From a checkpoint of a small autoregressive pixel model.
Model: 10M parameters, 20-pixel images, width 384, layers 8.
Training: soap at rate 0.0018, 19000 steps, batches of 64.
Data: trained on microscope photos of single blood and bone marrow cells, 97085 training examples, 12.5 epochs.
Rows from block 2 of a small autoregressive pixel model, named by matrix and row number. Rows with one number belong to one neuron. Each number is 128 + 24 x the weight over its row's rms, rounded and kept within 0 to 255. All counts start at 0. Numbers have three digits each.
After each neuron's rows are labels from the 100 images, of 14976, where the neuron reaches its highest value: "strongest on" is what is common among them. Only what is clearly more common there than usual is listed. The data: microscope photos of single blood and bone marrow cells. In brackets: how many of the 100.
# fc1: MLP up (model.blocks.2.mlp.fc1.weight, 768x384), inputs 77-153
# fc2: MLP down (model.blocks.2.mlp.fc2.weight, 384x768, transposed), outputs 77-153

fc1.67:128137156118135116086128180124157128168093127128110165135128128124139129128132100108128128087152150081075128128128128128128150133128094116132139160140128168128105118139116127128146142128128104119129135069127123107120128110129128107
fc2.67:116119128107163153128170092128141095161131128104120115172174167098151104130162124128147124175143111128116094167128102120118117128128141102128128089170128128109181152112173128203128116137128128158091119164119171131113133146095090128
strongest on: cell type: promyelocyte (52)

fc1.179:120128128176128094149128178102148128128128069167141135097134113081128115128102128159128181128116134128128128128128128157155128138145128107128205114072128128132121096138116123128128128141128128068129128126084128128128093110163138128
fc2.179:128128105138174128135114149108143154128177154109185137128128094128108108149098128120130116156118083153171130134120170122148099083128144098109120129138149114100130154128066172128106098128165128071135159128116130105128098154128128170
strongest on: cell type: lymphocyte (61)

fc1.13:079171128156113128128131066143128128156128158092083149146104155171112128128128117106225107096114095128128146104128147077128136128159098128185111090111128108067143157104169101146128141154121142125112170128128174161128184143159128146
fc2.13:128113129097098153140128128088115110084128117128158087169160116128128149128190096174053118123128128178100128121108138123113101149123142167086167134130110148136132098128098094108133102108126101128086128185128129090108124128128128147
strongest on: smear: peripheral blood (64)

fc1.364:109095112119111097085128127136128114128105146128108086116128139128125133128128128128128120090081128128128143206191128094168128120128142133093128128157085110073096091131109097128128117128066106118120128128118155128150128126113058189
fc2.364:149128213146164137133128156150107137128087128098128128132094128128175178110137129128060131128128185128113121128092128137159167128062154134116167128128128117138137089137157108162145152086152141136128108128128128128137128086128117073
strongest on: cell type: segmented neutrophil (48)

fc1.290:144126073128128099146128128128132128148128128102111128128128128165139136142173158165126131128140179128137107101175103167128124162079128105128128084119137103069161128128068133149103117136128128128128128128197124117128155115128128115
fc2.290:115128128128102140105128145091079128095127061128115128149132143128137128114115128181149092160121128092128138128142092128128151128162102128119118140137096109135104084128118125128118109147076128135091162139128122128125069128128155128
strongest on: cell type: erythroblast (57)

fc1.354:147128141141128114164128192172144086077128168101128170128096128102099141134128140157119111128094128128106086128111125131128139183128152106105142111089153140105128099122128135121151123079168132155133161069127162171151128127103128075
fc2.354:139134128128128196145105133123150128135156150158130102202166140125152143128121115084167140074150155095128128093128128128118128135174131128144144133128131120147134179101121139162138128156123113093128100114128119128128128061141124111
strongest on: smear: peripheral blood (37)

fc1.251:134128128126131093147168128123098128092172175155134135126143153141128154128146128113128093105102116128128148128131128136116128128176128172113128128150128113156128151128135093128128128128143125158128125131161110175128139056170128128
fc2.251:128133081128073128128132170113128173128145182109159132128128128048128162109070111107128143114092093148114115105138095147128038145151143089128124128172128082128122128152128108101113128128184128128162157114134128128152143150128090118
strongest on: cell type: erythroblast (51)

fc1.156:128128146110156146128136128162162128153176128128128149147148087167131114145099128128129171121128127071152123128137132128137105089167101194128119128193107124120093128128098128128134128134135151127128146129119115128156128085173128128
fc2.156:122128128125128166118109148159133128130158073128128128128105128164154128128165132128151107115126135128088104136128098126117158125121128126098137149128128147121159127163154158128138128116128128117112084128117164116093156160168151164
strongest on: cell type: segmented neutrophil (41)

fc1.664:138146128138096196128183139143084134114092128132128141131116133128128096128095128118162115128128169128147107132140047143129128128102162147104135128128125128128166125156084128128112103128106130106128128133128158128090166128108128128
fc2.664:091128163129103062147055126123128138123128120080128122117131128112134110128128128120105123165099128150125128128102128126094146187157128128147138128119106128136112128128115128145128072160128093121127121128128134128098128204128134128
strongest on: cell type: erythroblast (34)

fc1.670:149098137122109132142128145128128128112127145118128128128139136147152140086128128065142073150128121137128123109132147128055090067180130128115146161119108081088128106116144128128128169163110082156063170109151144128154128155128131128
fc2.670:087073148101128128128150128082142128128115086163151128128162154148123123112145172155076103128128140141114158137100128084145166128128109157128096128122128078118139152128128116128128110147128128092128135128083166101110116090121190163
strongest on: cell type: erythroblast (39)

fc1.586:125106128131123140174143100081171144192128113148114142159080119082139174166127128116149119157139132128154087109159118128099117092108128128128112157128078128128094170156174140139085120128120124161157128149218161126092128156180128129
fc2.586:141113152128093103128145128133128110110148150151117115128128107128128117128128139088104147138082128128128109135128104140128128155149128126162148128128128135130128126160098128106174148117084162128128128128090128131141128064105116128
strongest on: smear: peripheral blood (70); cell type: segmented neutrophil (61)

fc1.74:128148142154106122165105153076125128122106126128128142128128098128090128115192153144155145161128107128128129178128128128139136103176156128154131128156128151098148128128103081197138128128150160168146128099128108131128072112063128145
fc2.74:143128126152108128084128128081114136115128153177176126128082128119166110128105149105144137126167126128128089128183167102196148079122164135128097111143128152128164136128128128156149132137128151080124142128162141152213119128087149128
strongest on: cell type: erythroblast (58)

fc1.593:128111126112083128100148097102099147141138128128100106130097117128170128129128068148137123119146122152102128154128122128128170133117107098080094140100128123128124126177143128054128091093144083150128128128128120128144128105122164128
fc2.593:128096157128119128128109128158160091086150109128121117167128128141128128074129128102172128167116134103153128075113128153128151128141128075154128128128098078153128122079136160182127156082109160134144140135128128160115128152125117128
strongest on: cell type: erythroblast (32)

fc1.707:126103128123087090094121128184072148127135128098093128156128117128142128128156141098148145094146128128113119128098128157128128094168128096111085186155119108128128098127157109162177153135143123147128128116156166129128094128128120128
fc2.707:152128093067113128128105128084128099136114130105163128108086128128106128078166102107113128139142174125110117180128128168159188150128128128128135098128113128106119128144155141136098134085116128128112147112124128098128173071112156134
strongest on: cell type: erythroblast (55)

fc1.730:111128128043128105161128128160085147114128140091113128122128114136105149128093128138147152104128128167156158128105208068128128177106128128112141128076142128149128170097128123125130167097092128123141136153128128186118125110128084128
fc2.730:121144143128128145085140137128173157128163128128121097128121093111167153153114128124132163173128120120098140122128168128128155169128165128196172115103141123137150181128128128128128128128116062107081087128127137121128100128128104128
strongest on: cell type: artefact (28)

fc1.351:123102124166128111093128137140145135163135114190151128167129128169174128171125128146124145092088156103146128128078156155099188123105096157131128128081128117128145081128129118108128118152128139131128141084120118183150128102100167128
fc2.351:128169141145132139128104128128104073116128113128125128151143116114154094128128172157102193152130128172128135135171128128128061128128144186142122091128128128128100128102138137115128128088176079164144111133151131128128182128161143128
strongest on: cell type: segmented neutrophil (48); smear: peripheral blood (38)

fc1.101:128114117165123133128104128119176131130147128128135172128096068130128110128118070114128103128128166152117092128128112188124162086140128167128128135185128141155128143128128085148176078128128139132128138128088069113160103096090111120
fc2.101:072177144128127105080128119119128151103116107151128134087128128119139128107128125124166128126120128154146126128086128128107116078137220128128100200057180128128128176128136170129135133157128188127082128126138128080114130115130152128
strongest on: cell type: erythroblast (83)

fc1.51:128147150158127108134162113088128177106176128128128102128128128128128119153123110171128142132128149139128136128105145128140084123083129129128130147142128128128128109118155108150160128116099128131128173168128103165117142149128128135
fc2.51:139115077128128164100128106111115082120087128128125106131128128118123128170113128106161128128172197128097107128104128128128161128146100124116128100133153128105112114113137114091058128128127128134100126128128126127128117121136115068
strongest on: smear: peripheral blood (98)

fc1.761:128113128110128144089124128134128091128128150134138110128120118180151103192152087153116128098083128158121119156128109128128115128104089106128135112146068112139094128085128132092128112164095099128094132128087109124083167139128163112
fc2.761:161128159086165104078167128122153128128128060123096123117146155132125135140128133124111095128128128144140123128128144113114128111062137143100128125122128118108147112147128131132152128115106182128114136138128151090128128128160081129
strongest on: cell type: segmented neutrophil (42)

fc1.288:125105128158128128106154119132097137108133128134128087141105161128137128092109150099128128133128110111115128128154102128153183112146128087104174169081136126119117101163138083128128147128155112105128128127145168128053128107109084114
fc2.288:141128128079089095128100126142128128147167128079184110089128154128094128145136128098128170119128124138188125128132128143128083136144128141128128091128128128098152092128128163128128115128131128128122093156132109115128167128128106104
strongest on: cell type: erythroblast (47)

fc1.292:128127104124108128128087093104085128162128128161129159166116128128187129139091128128121128095128108112152128128085110148128136144185076123128177155128162072128126128128133123158128128135091144128082137157128153117134110175139119108
fc2.292:128128088101145095155131128128128148101168128143128128118120133140128128150128128128089118125156134158143090058142130098061103104107124153085128162137085144146128106146128152154171067128113132160121128128137094117112128135144140106
strongest on: cell type: erythroblast (34)

fc1.645:154048108164128100106146104128128136105096128128118111128107126145130118128139092128120125171110144136132100110120115113145128128097154128116128108095143123129115140121141168128095122111128135122096128099124148114144128101128128103
fc2.645:131156161143141116128103114108107128096123128119171128159113109107169180157129130128085128128128150128163143150106130121099136125168167134128140110182117152152130096128130094085128156104129113128132128145113098160122086190146128117
strongest on: cell type: segmented neutrophil (48)

fc1.263:128128122143155128128142128144124103108128225164149128131148116127142128128068119146128125094128101128131131152115171123134128124128125130169166172102204083179128160118128133128096075128142128128128144128113133077128124128132156106
fc2.263:143120114095102128140090179128150183128117128081181149117145136128163128095140127086131116112144161128153167091136100209166143128090128128132128093134108128128128128086103139111127070138118123175128136166104099128178115163094111168
strongest on: cell type: erythroblast (60)

fc1.628:128140128105128128143128112128152108110044128128128128093128145107128110133075128128148152147125117108128153137057128129123128158149154128128120135174097128146128128173147147128128098128128128137091115128108128157128117102103160085
fc2.628:150128168128109128128125128125067156128128156140128128128128057128090145128154123137093089170128128113102089128071154134111123168110110128128144110128128097128130135144142128112117151128156126100097125128121088125181161106128128128
strongest on: cell type: segmented neutrophil (44)

fc1.135:150145105088140141128075164126126140171128128157123067128132131119128128141059125128120128128128132085079113128128128075122095117128128139087128171170145128096105114175080088143128091128084128183128128078107142114144147128117138128
fc2.135:133113102120158128160147143089069169151130128128128166139128123130128128085128128133175128195167124127128109128120126128107128169128119127155160114128134155104148136106166107128124147125116106121128128160155128116133128149136128117
strongest on: cell type: promyelocyte (49)

fc1.413:128106112128112098129128099128128146107122136128163134142128143164124128103097100111128128128128113180133116128128128128148107128160103161123128135128128128125074172112109111138127145119119119104128128124128118128158114128128125093
fc2.413:105124104148088133128128177085128100153128128118153087082171176144128128120126128139163144128128128136155123127168123128106136128128128152128128165140118116103128138169128128128128102128170158119116128128128109128105136061132134207
strongest on: cell type: erythroblast (85)

fc1.206:129128103117112090127128120144112141099147154100113128107146128144128128119139115128134158125128152184114184066128158133133181128107128173134208128128128108156145128134158128135135146128170093107128109090103128167128128105086122128
fc2.206:156128128128114127143128128088118115168128120088102134128118161128108156140159128151120128128122098129128128090128187134128128122137131148105128131143122093077121128128099131086162096147169120128145107128096122120124107081128163163
strongest on: cell type: erythroblast (39); cell type: lymphocyte (35)

fc1.541:103131142110128106128128112145115132128098162112130124128120128146110087097149128196094128128098140172095118128104137133092110128128168177062165126134128138150135128102133113128128151134128128146093210127110130142152062085124128128
fc2.541:102157105128095128128125047136152084139080078123128128124128125128146117118111153114193062134105115107128111128128143180152174052128128128176179117128144165121129112128097128147128158098149103068143094128128152104130148128128128128
strongest on: cell type: lymphocyte (42)

fc1.272:128102128187120045152128164159052128088128128106141128129160166128160128095127135128153164128150128093161122133145134128113125158179117130166133128128147179128103096102112123107128120128134117152104128125128107153128112118128128173
fc2.272:121097133122144119130095115105185128094113154131148128128102128128173129165128128128107128128128132095128155103128128128128105128128150148157128082128147082083121143184117122128128167128126138117128128128128128139165102104084132120
strongest on: cell type: erythroblast (35)

fc1.141:128140179109128068128145128137128183133108128128109112117159117125128194128144163128153128149118165128169160131128128128149150196102128129128131130141128133128128144101076128157128182121128118128128086154128091117181096128101128169
fc2.141:131103124167137129128122111120128159093120136140139128145128128139086128137138148106117137154111146128118154081174130122089111100141175161128128119128149074180128098155128087128130138128170152128164075153089124045128105102126128128
strongest on: cell type: artefact (32)

fc1.410:130136115121131128136149104130128128128206100128128151131191163151128141128142089115128128128115128103128128128128128128100098176144123128105088128128178127081133097134128108138121128128145128079128115128128125087134143128134128095
fc2.410:132128128128112128088092128149128128128164128128128128150091088128175142127111159079001128127112122131111128128115080128128128128143144108173123096180140133128152128128151128159110128128119128128130128128093143150128131145136128038
strongest on: cell type: promyelocyte (25)

fc1.606:113171158062128143156091095101098155205104128163090108165128150128128128130138108128179154128128147128128142089153127156116133128080137120142104161145128104144113143105128149164182099089115134128098129097143126128125129181144095154
fc2.606:128128128128128105113113123128202092128128128128144082128128138128128128119148110122105092132178158128115163181135128104102120128144099160128100171138163073158082147152128128144128128128128117128110110153150128162128130103113128129
strongest on: cell type: segmented neutrophil (43)

fc1.57:112113108128137161140107125147094077128128097128183090128134113128129146186106152128133128128128128128139129128128133147207102128144121105128161113169128170095176107101107128170145161111161127128171170144087144141131117098145181129
fc2.57:089149142144128154115120128128125094148142096156085128175106173115128168151153113128117128128128110128098173112128149128149100147110177128108128129164125103128158112169128151128137148169132100131159177128128128128111173164173128128
strongest on: cell type: artefact (37)

fc1.307:125138115100113179163171128128129128117114091116122113140094139151128128097109150139155225112176087139128098080130158143128128136111128130128177126162106087097090098131141128110128099154138128128148128128151085128103128128093070072
fc2.307:114125176165094128128101128080128102152110096120128128128150177132128072128102062112099077103128118196111180101125127114128135128087128120128109158090128128125105128158128124158155123170128145127094128120128128171122128128128193128
strongest on: cell type: erythroblast (36)

fc1.147:131101142166128089168146134076128128128117128166107108199128142167133128144115128128131128101128098066128155128128140128128153128142128159128137128102128108128128150148108147147128108112128128149128133105105151128105159098128128204
fc2.147:127064103110101099159096167128187141116157169100128155150120123128157189161107112128110128128055128147128135123119128128128100135150156099072128137128128061095142115150139126087095128104142123170110128128152111128146105150138128112
strongest on: cell type: lymphocyte (44); cell type: erythroblast (35)

fc1.692:182136169092123128126121061128156156165133128121119097126147128109095100128152128098127128129128116128157128128128136099082128131131128134128128128170126100072145118128128152151128142082128128113151128168128128109112155136128128147
fc2.692:096079164128100128127093148130120128109101128128128096101131134120172128128118115146070122128108128128084135128127091128130128162128154123074111126130103128176148108109055084128126128128100131154094116179128128147101090128122120167
strongest on: cell type: segmented neutrophil (54); smear: peripheral blood (49)

fc1.329:130128100128104128120128128160128128128128113128128153143149160145128159128081128128127171116128150128145128155113128167128128111128125140128128182178157090160128083128133111137103128126128128133081128128161128120128128082075128114
fc2.329:128128128124075128086118128078127153092130128109133113128128174128106103095163131124128081128128148162183152111081120166128131160135128128153099121128144134101153151161094155153178126128150109107099170128137127110128106161088134128
strongest on: cell type: erythroblast (67)

fc1.111:153126071109098128152170128177128083128090170164114118065079145097107145178128126128132129081156124128128137184123128128100128140088153139098128129128155132120130135131155118128128116139149184093128107102161096073159118165128128128
fc2.111:083128128128143132106121119128170128128118129134128090180154141128098065122128164093108128128128100178128153086128067112128134128140130143127101146133128115102154180127128142131148128128136098092128132141158102128124102145109151116
strongest on: smear: peripheral blood (98)

fc1.487:128126128182154112130128131129128086149128123128127128103082128128128086097132129141061125128107164113101122167099122139128128115089173068168155127128146128157151131132146143133142128128128128128128128152114102137174119092158159130
fc2.487:151128089116128191128148128101094128130102091125146123128104152124100128128128152075128130137102120128109128077132157113114128189128128149115167155144128128128138156128094101069128128152128128110150078128150128138131085128143115089
strongest on: cell type: artefact (31)

fc1.62:123143142128124132124128145096128117128128165128128186115128142159106130128119077121106128128168043128128103128128128074128095145128158128103097106140119074080073128134145128108122106069122128109138113157128128083130128113140128116
fc2.62:104082128128116074149128128153138169127165097143128128114093128169109130150145128153052144093089125114126128130148174138090128170128147128139105147142112096160158128156128128147127128128128123141082128128128117124118073139127134052
strongest on: smear: peripheral blood (94); cell type: segmented neutrophil (46)

fc1.615:128148124148120128153121107110180120156134128167112110128111083098128142139136098071128082115121166128128154128148187175128128151128128127069184147141113151128096159086135128117128128079128128131153128105117105083117158093150098173
fc2.615:089128128132154080096142128128098146128155113110128128128128128075096147126088128157112160142097128135106069105128128128118128091128128149139113159114128096162144128166156148168134085128124122081083138128159125087138127140145158131
strongest on: smear: peripheral blood (52)

fc1.738:093128117128145142127142090194117162128078070062119128085138155140143128108112109128132088128128146151124090160124158128131128168128110116128128067128139128106128109076128128130143164128155128128115128095115106129125116148128067128
fc2.738:128072131128165142128162126097140101108146088188165133141121129157135125114105153168164120075128138128087127101141143138132103128110102115088145124128115079126194123166128098128128097128128115158182106185128138088068128103128174118
strongest on: cell type: lymphocyte (39)

fc1.653:098118172115165061149177109128104178110113096132092128140128128150128159116137142125128128128128171128128139107128194140150128119124086122128140191128103128128128147136094134128084128128128116117139115099092098141089128170052160154
fc2.653:172142105120117128160149148089129128128084124128159128145128134191162180128110128128143129081077149139118117093128128128138084164098160168116104128124115161169147141111128158077113128104103131179128128128142160128126116128113128064
strongest on: cell type: erythroblast (50)

fc1.524:101088160128110108152135098136107141128148119128096116128068128115128094128128128128121124128153154124141118128128107128128148128187128136128208128158047140120108158087113128128142086099146128102153178065152128128128062144171160128
fc2.524:157128116128128116168118201069146128128166150046168128107180128115094152128142121128128128128128128128123193128128157128112042128128098128129128128152128114124136180184128128103117119167190166128128128128128128128128093128137104121
strongest on: cell type: erythroblast (35)

fc1.518:130123156139076077085092085128128128101128129062123128102128128125128101125128126128128081128161172170142138103117115149089091168128112117134124128106120097113117198128128169154147182113097084128090136128134144143111113100140129113
fc2.518:087128170072141131128109128097089131128102088128128079128124128137122140156128097145113128139145143128106128128090099060122179098156121128110149155128099117128162123128141182097128130128128099139128143128138122092137127128122086128
strongest on: cell type: erythroblast (93)